config = dict(
    arch='transformer',
    model='sound classifier',
    dataset='short read English sentences (LibriTTS-R)',
    train_examples=26041,
    gain_aug_db=6,
    n_mels=40,
    hop_length=160,
    input='log_mel',
    spec_augment=False,
    win_length=400,
    targets=['voice'],
    num_classes=2,
    norm='rmsnorm',
    norm_position='pre',
    hidden_act='gelu_tanh',
    mlp_ratio=4,
    head_dim=64,
    fused_qkv=True,
    bias='none',
    qk_norm=False,
    parallel_block=False,
    inner_norm=False,
    moe='top_k',
    num_experts=8,
    moe_every=2,
    expert_mlp_ratio=2,
    experts_per_token=2,
    shared_expert=False,
    subsampling=4,
    layers=10,
    width=160,
    positions='sincos',
    pooling='mean',
    mixing='mixup',
    label_smoothing=0.05,
    loss='binary_cross_entropy',
    head_dropout=0.2,
    residual_init='none',
    optimizer='adamw',
    learning_rate=0.0013,
    beta1=0.95,
    beta2=0.95,
    eps=1e-08,
    max_grad_norm=5.0,
    ema_decay=0.995,
    max_steps=7600,
    batch_size=512,
    epochs=149.4,
    lr_schedule='cosine',
    final_lr_fraction=0.01,
    warmup_steps=380,
    weight_decay=0.0,
)
Rows from block 3 of a small sound classifier, named by matrix and row number. Rows with one number within an expert belong to one neuron, the router's apart. Each number is 500 + 25 x the weight over its row's rms, rounded and kept within 0 to 999. All counts start at 0. Numbers have three digits each.
Before each expert's rows are labels from the 100 clips, of 14848, where the router gives the expert most weight on average: "responds to" is what is common among them. Only what is clearly more common there than usual is listed. The data: short read English sentences (LibriTTS-R).
# router: router (model.blocks.3.mlp.router.weight, 8x160), inputs 0-159
# up: expert up (model.blocks.3.mlp.up, 8x320x160), inputs 0-159
# down: expert down (model.blocks.3.mlp.down, 8x160x320, transposed), outputs 0-159

# expert 0
responds to: voice: male
router.0:515520503507503486478496465513528518528469536500573437510424518503494536515507498493516522488482508478511532537459498481554525513463501498505464514494501535496493510504518510529564518511484481543532504503462504487467526506502517508534458476470521572512490495526473502516480512511502544481520479454481500455470497484531480509478519464518510505541491508481488477486458521469501537501506492506496472451450529468475486497487512513512468455509509520491484511500474504495493501485490530
up.10:463477507525549513517495486529478481542490527506483512437476483499505495452476451519482491524491493502483532515503475506500487541555469490512511504516515517482497524530495522476451531504457490488525527511543507484509492445466524509456501512482507486487568507500524513444506499485519505492490509479492446458457516521462512461487478517490461496477518490512499510487538546496502475502483494498497502514489487502518492472527464513453490514547454507511506489471464503456454506501525451
down.10:501474533507509501502432503515479531479503500498481547567513465479447496503507531515466539468492479488519536518520490503520493478542451501541539494499491506536492477494557491503507454503481532488495497455510478530503476544517508512549509508498482509477515471499481500488516435495485525501519482497492510467458545514478516476500495457486479544485491495497523447485478522526513487509517513511510497506513515482459485494490487522491476473494500502500567495440468530507484449516490481
up.11:504531447472475509489486486561481507478478492462501513447504479493493555510508481491514466485483469493507504508495473522518493508476486490470538479478519503499503481486512478454513523479502497500509501509503447457475517471503493449480501500492524520488495498486507454487493503507448470506502507533538465504519501472557505560546465484501465449541476502478518498515491524517529520472474498524512515525449485532473524479502493479493513524476512462488537458488452469503476558479490459
down.11:451491500471501467474462512451499492499479490500465505505477464448510490475533471535504479476560503493497513540523515476519532505463447490519553447485471511505521493536457490494458474492501518508485530487484521476481527477507513557494549502479496495493509490481529483494507472544439510550502474471469461510496517516501480524480466508471476482471488497494502485484501480512523541449530500500496481528453481498459488491523484508491508516476484473549516502509476468493520514465515495
up.12:483505496473502497541487535524479489538483508461475505481495489527479495508476492470483452487503494491526488481485493505501483512531467490486490478510486528455533519431459468508484454524501510482496497522526470488458540480465523465500493532472531480518532510492515494499519468472482522495494479497526472527502533488536524505536463477484481493522470472491566503502417469478479495529470463491479508532490509505519478448520515540498482540505449495478498500439514487482465491515512475
down.12:531470505525531531468499505504468521500490513504467477514483479469485523541426474531509526515491476506534531506511502476476570519519440514497517480502477498469477542524509496473490490491490492463533470499436511511472489501527512514453472489469504468468505517483510541490478499551468458490476508441495525521502544503509536477501482482546484488499505475506489540487497482535504484482455497502466508437514513507495458512482531479512497474500486491511557495484489514488502486505531506
up.13:501501473529473502486516513515491472478479480480514512512503495521514469521513496492477485467502504535581456486488501545517502528498472516504519503515510478552487501510475442490500491468492514497537464515518511530522518497467535469481542528485507480522512488536535499482527522526494531495499491499517574461464510507499520535498474554533470493492502480513476466476438471506486484510509511546523507498502494487491529477486548573504475483464446521512490539502522508513485487500453511
down.13:526511471529463523553499519457556502493501541508540492481464516516496552512561523477461516448500477523501527492507496548488497517451545501511478511512499499491532539548501509521492534500481535483522514512526493510474468521522507501533458475548515512490490480547539484517487490551490485469518527493493515499522490501487459524500506475488527474487493475509494472492514488445499499461520524445467533506488477495492500502519521500470528475499490524472515456530518472504469479492497538

# expert 1
responds to: voice: female
router.1:492495494460502497526482521521500475512479537485491457526510530494528532487492516503497489516540436505493512490497502498525518489482500494506467512533449513464455489493533535532520505521499489512503466501474502531483448503517506521531496450502525527515471487493411539524485529508499547475487518502481533519539523464434487494484501489533505488496522539466459497475490540501435506512527507501525452468472502497488502474480510502529547537474487493473500509511467526480524515493518488
up.10:494459494484478506498486557474457502504520467524478537482522489503502489544475507512551489469481522480535445503461523502510489487532475481501506475523535530452531503497468509482498467524540491518550508503529541504532525477461491500467529498483498492494539521444494514481500521477512479477508471525490468439494514524510477478481492492524489503485479483513509479527477493522508491486472482589478479520537492531491529510537468503494489488445504481446529516474516492488514477492502517
down.10:479522518503492434469499504436552485489504464500545471551491496522493493531471484498521500477508510493526463499504495451446459500459513474472492496486479503509468517479463510533544507501511524546456457476500509460524512494480510512503522513522512429498507519532480492525486492492525541513498493489497491496491485466504517458483515528480521503489474482519515484461489465491498523458551480532531515487452538488532507538486490499517475499518498468492472532505535501475523519537521495
up.11:507514501531485502501490533488487480487495514535476487498511456514509470537486476498549509488450493475554488505515503476473494501496455507497521486499493521494509487487478436504473497482537476490515484484500513472502533515469500493445509516500450475488562478493511525535513479454458527474473445515511516465449566538514489502518505486507506510464511467549499487530466496479509532528482511526466480534457487469496493448520512514528453488500479486472524492501541501474467508517488486
down.11:499523506494540440509488509447521482507499485497543483519483477516499504516487492507525480493489511480500444530534532462438501518503516473491514511475476518490494489475522529522500541488530488510454452488501540504518526493435525517501507521501501429510503489552497507488523539460553550478488496513507510522494465491503538505451529516515522503489518496513530499495488517478457495487538470517478508463522530500529499526453500519518497511521494478514461541526561499470502508504490476
up.12:480447481483476509509493532526480424523514510478491496538505507489470466518484505525551464454472509484512482466544497485480508504512502519489519512481538456494501537541470466463498509501533509526479463529514476482467498516495481481460533510501469465502490500505558501467508539487482477538518494470488511496490510520520525499527499513508520496516494478462480518457441511471503499503520545450496498504497457507501527510541521514512502489430519503486528448495498468489486502499451483
down.12:464483471489498486511541485497446508520534495510492510481538527513528504536521495540485486514558519517509534531503528516521535505488478514448462516489527524533483506446539515497521472485503485508524564464497514503495494552512524536518516498481465550513522528496505486448496507505506476534521547515520521521512531506521524526546519497547493488464472519504454501471512483480546503473504516455500498491531489509471489500503520456471495476521462487491444494510520484466500510518530511
up.13:485471525486511518495501533523482542485491494520446510462496480484534470561488525497533492499482486458524518494502541475475469528548467506489554462489501496478506478515510514508455489491546462487534500518501478487516549536487518503473489521481482476510531530511527515505516493519478465516478476532489501490492530518478454478493527500533530516524488490501476501469462474480499496453478485544450502516529545487536475521487492510475488487500516543517477564486496497511440464490513528
down.13:490508489504492440529468485486505478507516517543501518513518464510527532521517507522464505487490515476532455548484527546478496505483471530508476505469497472513502512487489510498516478487581502561483526476479468492492494492519524523495519508511518440532528488490488447495488542527528498507493506493533482531478546533494532514478525523522495489512522535519552487461460500509518520504521462459516502514468493545518474505486509483490485533478514484497418508499493468499509507526483465

# expert 2
responds to: voice: male
router.2:459495478480500505543463512501507519491477500500562493498526483474473515503469510485516531480515484564484462503495495514466511472481505493530494530514487497486504483493568525501518510511489472533507497542542499499494492538513516489461523467481521486531501497524472543526499515490487536561488507472497530539466518484526465517470475494512491500551515517502464461498520556514505561505480485487496542468507526539490500530500507503541539449514474495520467531502497486530529528520543491
up.16:497527560507500473494510475541486458507479490494487516519502494510485459482517494510543489475542514483495482503495477521498474531502450477465494508488495517487542547474490492476495511503515507489525488545513491477510508513482488497509510532466507471527547524478561526478487505464461502468468452493514433469470495526473527446511512532489505465499481538504477517475506469479493483501488490523502468522443455492514491497517535545502469524524517490450461487505516494528445473476479489
down.16:503442491503516485527516466484456515491489500465482490509514474501469489540516454532516482522485463480515474493499450556503467540465469459501502477502476472508495542512512512513493492492507508523523487476521502480449503500515482500497491509486529494553511471512492476460490548474530429527480533512496520489518550498501525540516505473514504502498516518512485510542471498541514526530544517490531486433475531499477514497485503513468515490495513483510481475550521468485524530529449519
up.17:547444492504465442460492489454473476484543490484487499532499457533496511560473477493570508478501491525526505486506526489486455504490490447501527514529492505510505489522500489508505541496501529519480458510488529452516481491475466468463483493503484494483500493535498532544465462492475514493493448489492445492495521514491485494473476485492502458500470457524532501532464505460494493478504475528494510495480525498492484476481495539476515481528500532510548495521517536459477513481491507
down.17:529477513505557526492521525536535504505489511535511510470478528499481470451501502469507525467500506469541504451507525476501559506464503510500484504510493531484475499510437497525502532529471484469499514539450502512522475515523529518486465497482469459463477516520523490500444523514518509467508458496512495523520507516499495533494525521522486526486522503490488535479470500504459497499488510522467526462513512473505497471470481537507455493519480458536486494481569489533533446514471506
up.18:513476507506503470460475513506466465514517488484455523482530479544507492501504484464517477488473531508561498496496492461508456522512479502470473475493504515498514511496467461519493468480548511536538463535533499489515517462469478461442531448493513502488526490509508514473489440491451535465467513503539485495504530519495507503541469481487473459471483489506517523514475488503505496512477425451497561521493503488531516466510528510520505487478496514499504475529486503491468487513492479
down.18:529489514493563506558509487489509511519521508499518499438475499513512502480468515508486491455466507491512512471471482531489488557489490527487492508501533517530496504518476473489505525511496483500495492518496524485513477498545511530537509511491538495511471441520505484540487536515498475478529510489494518479500556476540488517504530533506507529486514500537508514530449550496517501490483506526497509471485533490514561523418477487487540488512494515491466496555493565536541490501475510
up.19:505530528532476510475484529527522449474482466509490535488494540491507427450517488505520479496473549504511479484480470495502518556551498503505521506511536465533514539482479478486506471518506496508516529536544497470509510539497503495458532518496481481513530511463537536511502522518478516512509500529520489482483499524479528462481516509487508519503492483468454489499505461465501514494523571495487459506451482487506515511507551519451467531491504509480479495508493540488513495457453486
down.19:514452524478510505539527456469496491516484498521475489482500474519517509521511439533512476507468491487497513503483440551500474490487462473505553512492487505531514531544506457498525483488534511515507512456500510497466532498548490523517517524471502496506523479496546528484543515490492474479532482515462477485476542490499495537475519494519542511486491496494466499519444479521519509525518515490558468516462498503470502474514514541463502533456522501538467505532523458485519537497481526

# expert 7
responds to: voice: male
router.7:530515488462517502550466464540498505512499457481499462507502494477474522509479534494502484492522487537523461474486511506495511417494484481526505509517487509464511476482539526498473515538478478513511473474498503521485525544530520502561471432522570541540498509532474532513495537534506521522493510469515521520475462466522500510483491468513478499481482494508473519496511562503498541502488480489471504466506532462473499532519502492491559484489491516508499509511490498489489515492504547
up.10:468491494498479477511528503556499484469481499535489530532517518536472463484540466489516485503480543508533494476499486499520466510544467529466505517478473499500548514499481461454507462477503509473528517544506511463515517521469467499456495485463450508500562497488536487462494499506459540501540489527527520508479515556486496495484504509481516514430525503474472472500451472499526486489503495510531509539485472476502536499522490533497488500535500542501518481486527509491477464483488478
down.10:467504487473453496500483515549457473521463453537528474485497503476516520490531487472494564494525509512515492521509557498509532475527489523506555527514474482501466469495494544512512468469504486523511488468533466531495517502539507532520536491523477455479519534509472471495470468545491523502523483532511539520502519516511511488458491479528492501520537487481502507536485530473485502530531551509464504518533504505545525490494495512545464521513479483530482498538491491509502475496490447
up.11:529464511494463509485487533544472525540492501464476501471507473493499455513473515475532509517491478548536477518530503479471457495482450458449502510485522502488517519514496440479505501496508518490497456528529518505486517503484476503442527514453460468471531506488512525487466490483466472487498512529482502522524512538503517473512473494449504491501473455496505471518502445463506476540506528522498519506478499501545505491494501523483522503468494507505513515465522502507456515518429456
down.11:485512474497473488500506475494496530506449474511491543467477463507506530487498520452532459505488465475504509534458519490501503512496457484479501514517487517475496482523494476490519462517499523491499508509518500481438498555507494523510528462528482520488540501505466489513499533515518507470460478492512541507509513464501491496483531491470502499509501532510481519522473546507548493491518509574532496467535498514500469543477481530520539530462480510511551474527416477482461534489517510
up.12:507460487522479516471484481562513492532529511498508493519507455498522521444512502484462497532508528534529509479547454520509503490504510534493486475510493554514497500467511537528489505518467520476490544476514483562542534488484499514523482518492461468493521528511503511510505503541508518476462500484524488495498491521482501501514491526485478519518499528455462508454523460498464511535507460528505529497544462474522503489509472493487457464505455524489430517474538480500533515514529496
down.12:518500528508539459470505544467470501476516512502485504523494484518487474510480482492512489506459509524531477502505488462485472466486492510503491472558465521435493482461463448466502515505488475493516475475484550434525470483507523471475485524493497463453502501529483489521485479453468497518541493480527459551502485475490492481500488463516487503454510468537476515482498485514513504485468507541474514472468498482525442477518510514500504480529503488471514555507507518482540493498534493
up.13:522454501519499507501508499490424461505486488483510525476508488509488479503529514462546501461522478488492524493543547531471515515493461470507526531504534490527508488505546499490502491486501525502492462526542511536474531526531456490504519520524531479508522486529504522492539525472534455511486487477498516494520533533526526500514476553495555520529494510478497509526484526470512491501476557480556452477457520507503490488516514528488544482505487488486533541511518494525487484495443513
down.13:492489477487456488495501491473534517501476516485467510475512505473469552527490507484511520511535504512538508526482491506518534509498491472474500510475544488532488484522496515513507493491545532499477477491482460498479450520493503511501519461519530470505531472460509481530537480490516552505478510516490533515504548459549520464524513468516507509520544516461504486524460560506517503490512501486551509455525568492510452529495490470491524555445506508525547489487505513496463489521519513