Weights of a small sound classifier: arch transformer.
Rows from block 7 of a small sound classifier, named by matrix and row number. Rows with one number within an expert belong to one neuron, the router's apart. Each number is 500 + 25 x the weight over its row's rms, rounded and kept within 0 to 999. All counts start at 0. Numbers have three digits each.
Before each expert's rows are labels from the 100 clips, of 14848, where the router gives the expert most weight on average: "top examples" is what is common among them. Only what is clearly more common there than usual is listed. The data: short read English sentences (LibriTTS-R).
# router: router (model.blocks.7.mlp.router.weight, 8x160), inputs 0-79
# up: expert up (model.blocks.7.mlp.up, 8x320x160), inputs 0-79
# down: expert down (model.blocks.7.mlp.down, 8x160x320, transposed), outputs 0-79

# expert 6
top examples: voice: male
router.6:501517465491514476538500497485483494506487531495538497514432469503508502490490521485493518486512476500542540478475490511516495463506565506474512477501469535510484454507513501485541487564490503492515501485504541530470495549469493499471482498
up.0:453493500490510492507521459527500513466452511467507526504519481479474515485476476465510454525490507461489491505489515495505475495498493468483461489548521508463433485477450485512488487473488523519519502503511506516494509447512555465539540472
down.0:488448477506464527538488518471517507494524503495504558495520564493508502532512507519497480517508490516517546533453488516503521524507483519524491504480479478529511492529520494518539482490503469510522508505516451519500505576496503521483516469
up.1:469482446458485487452489543472515475506512495519506471524518473521496456490493477486445487467495503451517507501481505532541559481523519517514523526556550494505488498459485475494474507498475525513500517486523491519523491523538496521491515486
down.1:511496518522511486472521462484490522521543528449483454495475479480492450499495504501511496527550498492540481477514507496527472506477523490513503422481504474523490516508493526472482515500528477479497474496477526444495485475531497451512475528
up.2:490505500479524544530508499480501493509493473501515506507464488506477490495493521492492464495481495518536493493476529463562495500439453503508467494507542512529479536515475524496514429498480480481483495503466504504508532502456474479544528479
down.2:506466457495487514518522495510505499455520472507474502508539488511519529517523468516509508483525477461482507482495488512523528518505517504481500462457556512529506468513505493512521502479496478531526491524501472515503473540498483542466505500
up.3:535491470446495497468523501471441485529528490514508507528512497477491515514546467482493447547561495517537514508510532513477441500529509498535524511499508514552498503544458476453494495491510517514479518501563496498522492502504502481491509476
down.3:486450526479466521527469468510537484498486482522487509498516549518500542519507538467491494511491503499480517513484456517486512502518484484501493509470494499553533519533495505509522493476480509515510553446504481544512508562513491507511497492
up.4:518491497478489540472495482501538478493517468490472567516517508502479503540499469516541517488487495482535515494520495513509507483500423516467483497496473451479480521521485467526498532479508510462522540496492546510476471479456499471482506496
down.4:528519439519513472514506514551505514470451492495477515543489511441483508457466515522478496487506437485504509498495504492505483529501524511524504516441506498489498460526503514450486511537504492505512478490483535513495502525484483473518496514
up.5:482547548475434516473442506520491487465544488532510515500508511493527445505531476504529511483494507507531517520520511472505489522500446506509518484509515445519511510505479473500514524516489557500537472510517500477477527504484462552500498477
down.5:457484510504502505531550492524518484518515507483486549476522516513516488523488529520508519520484470486480535482493564516526539527519516455495481516542531528543477514527486465471472478489488502490530538507517474543487497511492543498446509518
up.6:491493514482438481516452507485500506455541476503493499500511529544492481485490481474545491511467535518535518528477499457504522494489482515511477507518470501474532494543513484515493482480503519497488529490518471462505481514497531508526502460
down.6:490497521531536495527532511498498492464501491498512472503503527502516448480521533513554510535513467495483491494463528502482555538535505438476513481492534473506509516531503516488499513510504499503515519527504505493497502518495507464442495476

# expert 4
top examples: voice: male
router.4:569525466475532480513494472499481490520496497504521419522484472494506474500498532511517556473533506532498533489462503465463493485511497500472506525499491530475480453477532499519539509532493476481494489467497542525517502501488506474457511505
up.0:493505498496497532506503503486461527538500532487471482495504468517532535484503480481465505505498493485564477490475516516487509514495466486527516553493500464528483500519517532494488526536531530515483489495526521513491507487542469462529507492
down.0:495497474475509505544509477493436514518443507506500499503514477487531457505487475478514468484516462468489534548481508513502490553493532493473501555483520484502518510517527472486497486503492471485491484488518527492455497545522510513519522538
up.1:500472492531485536510490495470511454565531475497467512472483507516492548487491493491558501467445516525531480499515497505493494547497485548472494508521502468521525480478506529501550516477516541461507489541484529464513490484481476483486539476
down.1:493514504511493466489493521498530545488503501518517483500499525543513571502505537498488469449521441545463521539502525509484524473487518506528487499468517526478446484501518551457487512498443514479502463520528488473483524511516510516509490512
up.2:464497499486512526492494545532521546511509468518478482443512493478472490481495439482504516524527554495520508480501504493494490488490508526523527525513498492472455509506479519502530535485507482507509475530536499489495501518495468510538478457
down.2:505552520511464446449461495500472485482495476511536483517458470520500511508497522490496529463490539499477485505513456462520463509509499500528494522483501465520452476502452474514481490483487509502487450485522545452519482508469485513458535514
up.3:509491528466509533518449483497486510492538487507500504466473478548501520513496498532538469531472469505505530516501531554516533519483500508543496467516536505511520499491533482490530485512505547541493509514555528451504518483501488509496514507
down.3:436462507525527586518540478514490493492497496471497531526539479496489493486522509503502494508519502478472531497498511514531521512493528506485518520480518535470536500517560486487480490472480480513517540466507443531474525502558506469506478495
up.4:495481518533500480488494460542524546533501481513440533517519465477519510497539479443460487480471481500533474529551513484489540513527477515512533483494504478476528511502507489452504463504475545492518473467508514500544494481525516485534487536
down.4:518468490504532538497532500428449524456505509501518486505513472483547489474497523471513495534476444509466502514461491511487495539497578521487533526504531510505503507514527475496480500500491477520463507499482501472471522546544482476500509542
up.5:545513520515497490483512486523492498511512505492494522486485520494501518493484493487515498479472510547533521503535495500533547500491428494499453484524526460546536504500498494493475494519507518527499494524514483483478525486486498491497529519
down.5:474540489535491532488487485490485528483504493515546471475521509514469470472478495497533462508465510507479480480489525568472494520539520550525482495485528511534477488519567468509491512514456506502503498494514495497474517517509505515528517515
up.6:466453504507485538497511485508542472503499497496457521507482496519500505446503467472503504499512553513535488494501535508477506468521403509492529488498529487504492476494473513479519473531497508486482531530532524487503515473479506497503549509
down.6:521514507547481476509494526514466533488515470506528480522506483504501499482483502518510472467469514479469492521466491548475500507503515503490483526489515484536530498503516484475458465534490504505494486513511518507469474519487506541515519519

# expert 1
top examples: voice: male
router.1:515507471534507487455476498494495492509483481508507470507459481477516502492510510529492539486514497512518528504552483496480476486493556495466512526505485514511475483485481499532459578496499519472522502496424509493514503492495485483498559496
up.0:481505517519490495505488461459468475494529465468467491442521507519543545518495489505540498469494505466484548468513478502461497494514479494467481518515547542479523487496515472501508470507572503493503511498487488475489521503495469466501511507
down.0:487476484485489488462529503513516503510451512465532500550476511478514493468474534522448557514535471545527530500509511513510479513503488491525522501470512454532487524535491485518482516536501514487489501490514537565456512528510486492475505511
up.1:488500506497469539451492507544502517488471477495430531478497549526516436496503478473490513520471523506552484514471515495518513476486467517469495488522501507494496495550480519518502523508509547466497504498496490497530554497499477505542488485
down.1:458556508474517484466539516521520498482517474467535471469537530541564484483493552500525497498494541485520467513528517524475481484498512488492530486511475472524470488435470503484498523525480484483497487488472536533526529480485498504504510495
up.2:517516509499487489468452499496488478505523484489512513490498511527447525531465523516483514497510503480510493496465497464450512521490457518514468475524501501481519480494450508490535497519512549519455544498548505441458471506495525485492441485
down.2:522471517507518482476505533523493490532448476470512463529522513483507473471509517506472471496536496499469484492506473497514522524504478524510503483514501510500504488466480498482470512484501479504533464514521523540460496510499481494463521513
up.3:498531548475461513514473535514532540457501482515500518519497498483519487513532497461542534481500511537509532507499497502497535465531538461492519452513509453520474500505499533510487504501514507486546447502480530505491521490477474557472538478
down.3:540516466461501525516470512476504552467483497523501510477470507475524510533493509502491518514475540458451516515497509506483552498545544484506513529474495511464501523539500510519503507477508486494512516497491480518500514486519515496531511539
up.4:502452486507512485506511525560507522515508500506530500490495565469492543454488508490498536459475496504566502499483523513500513489467494513460477463507465526488491514458498514500492487518470523479506508535512514473457529535466522530508502502
down.4:450532488503486473471508501482498497509471497486525480507538505541502479481480529480490480485471517469545524494514485497501483489509492452475508471529494496511528536466458537488455470528497515494497500516523529511500517471482522467474510514
up.5:529513450518494526482504494520494514532474492536517475514486544489491512473473500490496527510462545544543488494530514440473479478470479533490454491494472506478511511438482491499479510554498484482490558519430543494493499456463491501495483508
down.5:502547519492544456529457524520500501494524487467507516469504449501506511514495524482476498483495468497502506500522490476515495486509529506479510469524491512481482479459507498520500495512465493492467449491478535460470488471461526509479459497
up.6:481490471513502455505479486536503475510482512490468507469503506479481521503509430482510503522500510489544517488525476510507486522498473517552455466548519514522463484554488546496525474492542518508481496510466513499480504485483498467578510520
down.6:441494504506526503509479528530491476511492483465518496505547497506507522477465527501524489503474485499541479499468516517527538507490464498455496515538487539480512503468430525483495531509472522499511495493487464512516482504452510490519512476

# expert 2
top examples: voice: female
router.2:509514474480527491493522495500518497511462504511516446504452477463489479485539526500478503526509504478471540449466476508470471508502492512477520477501442537510535478463465509491482505502518492476519524505465545529500458526499484488482492502
up.0:538457516517497495481511531496512493474482507478512523475500491535484510522489439457537488504529494495543495498504462490495542490503451505462471516534478492495509472504476549471520506498494498521537499504504500444496492510492503479520474441
down.0:487461517473515506513517440518499507520520516503509510455485516505474481502513555505504522531514510471506546501537548531518483563481511550503522543479517477488517518538484457523512483525448491515498499469503458531488526519486503548459472482
up.1:466488513495464531499519492494526490487515492498492521510510512492517494478482485514530496533477472452547484497511457550521556512505434507499500548516508467524503508490484523484510469512510521477513543503513516484535529480507483453514522507
down.1:484476467483524521491498471475520500521524453474476527515515525469525505479503472536536505544517521483501463516482498525530502498499512517481530529491490468515517489527487493487537469486480511480540543492524468523501535488495546486486514508
up.2:488475500506472489542503449449535539448513530499551502486509517468517479536474526528559505520506562543496545469489487499483499453503519507451483510507493512524494476498517488496502518461500519518515472487483493427518459471424508468493532447
down.2:493552497474482502513479502492494538470483501467502504483513528512508474442509472484513488524498489509498512497546499464466497513476505554456491540504551486480480497545508476482478482487536515476506499485476512517499547494515496509535501510
up.3:513488483488507507490495506513540472465520510496493497476494506509529541437518447504519493479493526539486495454522482465511510529518484519522506494520496516496485491515478534525482542545488490500499557493523479526503470506484497505478470494
down.3:516517470519484440492501515478484484530481488470569463511523471512476515521478509509556514477508449544494484512518523470516481500443524491514471488489483518478490507506470475488505516487460519484520431516527500486503522479508508440490510477
up.4:521489503510489520475478488543495523509447469525492535488521524497495499478515461497481514499475539465495549459506452500501533465482491517522479529529488484470492519484511545518526537495543460478512487478534469554459456494485437502534479468
down.4:529480527444495517525519482513526481474525516509462545475532557483516519499531519492503489499502535497487558511518515515517532503492476473503561543496504511490531497518521528499455523491506501495505515481485486538515461527513497520479510449
up.5:495522496489495499509504506507528482522501529499490515549456524496473566535491483514476488521516503496450501538456499458481530490469461487530479474480567440496513470471531491490475510530478526540483506491518478489510515467506498552570493503
down.5:485473549485437521508500521549509508471481505449477533464519499464479481479523534478473483510524532472501486530550505499491469544491512534440484497499524508470466541528481503492507476478599469529472515502467479523512505519504495471441491452
up.6:489511508503518522530495511539521498467550495485442541482495542493544533494474506492518533530492520499510513467460503539506530470521447508471494477534510464468479504519513530523489504444546511512515496500517484504535499513480505485527532490
down.6:483521437477499509541504482448523471535505511506492488512527492485549506518507485521492510511499531454493563516524532543521505507535505524493525456484507505515543474473497496450491476480441505521508515476495529505497525558510509536464493531

# expert 5
top examples: voice: female
router.5:521534470470496489480491515504504498498460482482494502502477481504479507490496516440484494496505495560496540499562500514449480465536542521493543486495465498517507498519558508558540488542515493519473490501492529500479505536467472492468471474
up.0:484524448501476468476451497492537502505517492430498507464468493534487564531492486484514487510466533489529478475521504505526499509480459508502474510475494464526467529534481494534535507532518552525456486482513518465507493444516508488543487522
down.0:503506473502483475520464510478508515492516508492501491512524532509469481499505512505471463514502488473544529520495493462494518481448432512557513545502450494523524517464511520513502514523478492459495473496508500506515519493494522509513518484
up.1:486496472480498479499475532455530516557516504473478469527493467503502504498527493532445508490530522513491530482486456504520457487467505510439467526521471507492489485500495494478539500510504492456484460499456517510521511516504498507527556503
down.1:519533514481484502447555481517522488539502499483532526502551509507501500493519522509505507499466519509453496534466546510493565508529534526534481517487523452471507493528466541463499489528503497491509535503491541512497521511469511512497536476
up.2:481483474474486493478492481519499492499488494474537522499494490498509522489481506494480486522461531498536511516474534505475534469437470494487413505500477503539465523492494508552483528481494547498519504511507468525477474489537462464570500470
down.2:492522505508481472539464498475504474492506506486472515524454497499473507499465454472496481472490512483551547511507509467494477505475466445529485484508506466530543497494522529500508479518489515519467460507458483501507519520529489486521499511
up.3:465509520481450493521468501489503508544474514495494547497517510504507517478500487491457459512491495516566499506494533516507531521480447508510494502514476504523520536501492511497495518532524522524461507519511505495501500498488522492540506474
down.3:511502537484537520528478529506490506507481489474502497526531461467510474490488508519519526517527482459514501492504530488514522528496522511507489517476536510478507543500492485523545520473500470503514461494517505516503513522471502489489530506
up.4:475504523512495511520451489529513536525510491493493510470481495476460532486509497512432517493480509535482549490483484495456504424475472494525474472431472511469495465457529543491474473535460484467493520486492497480511482487491481505488500481
down.4:475518511470526515487468480510530473450513512539470507455496495462504517481541534498494500519484518521518525521524538451507524497469485481501534480493514487451475516514495508516490471470458521475500507485499502476557518477469507513495509518
up.5:498486519458512505498503447469539479478459515507467485496457510505523500508462508510541480536465527477530503477478479536490505458492488508501494493489505481509502517472518495517473491505514499517475491538525529475439493550520503514506531548
down.5:470501482482445497496487524515508532491498501490475477548485505536498511527480453486464482466494527505480496470499527527468490510438466500515547458508510501505495514551500541485526472515527447561519496467476475506513546502501507471478488482
up.6:500503494522473458495498537457521452478482524522496485466494497473510497441473511512491525521495534501515481499488509505510518494509433513509456490510470494508516482488498461498441482514512566543535516540519498501503515502503510485505513477
down.6:511538508487472479524445490468501475475530483497489500482469502518470509506482517496485471495515526470510486514529516468490493443437449516519495481492475471485517500505512542537492504497479480527486475499496496485513495486466525487479465491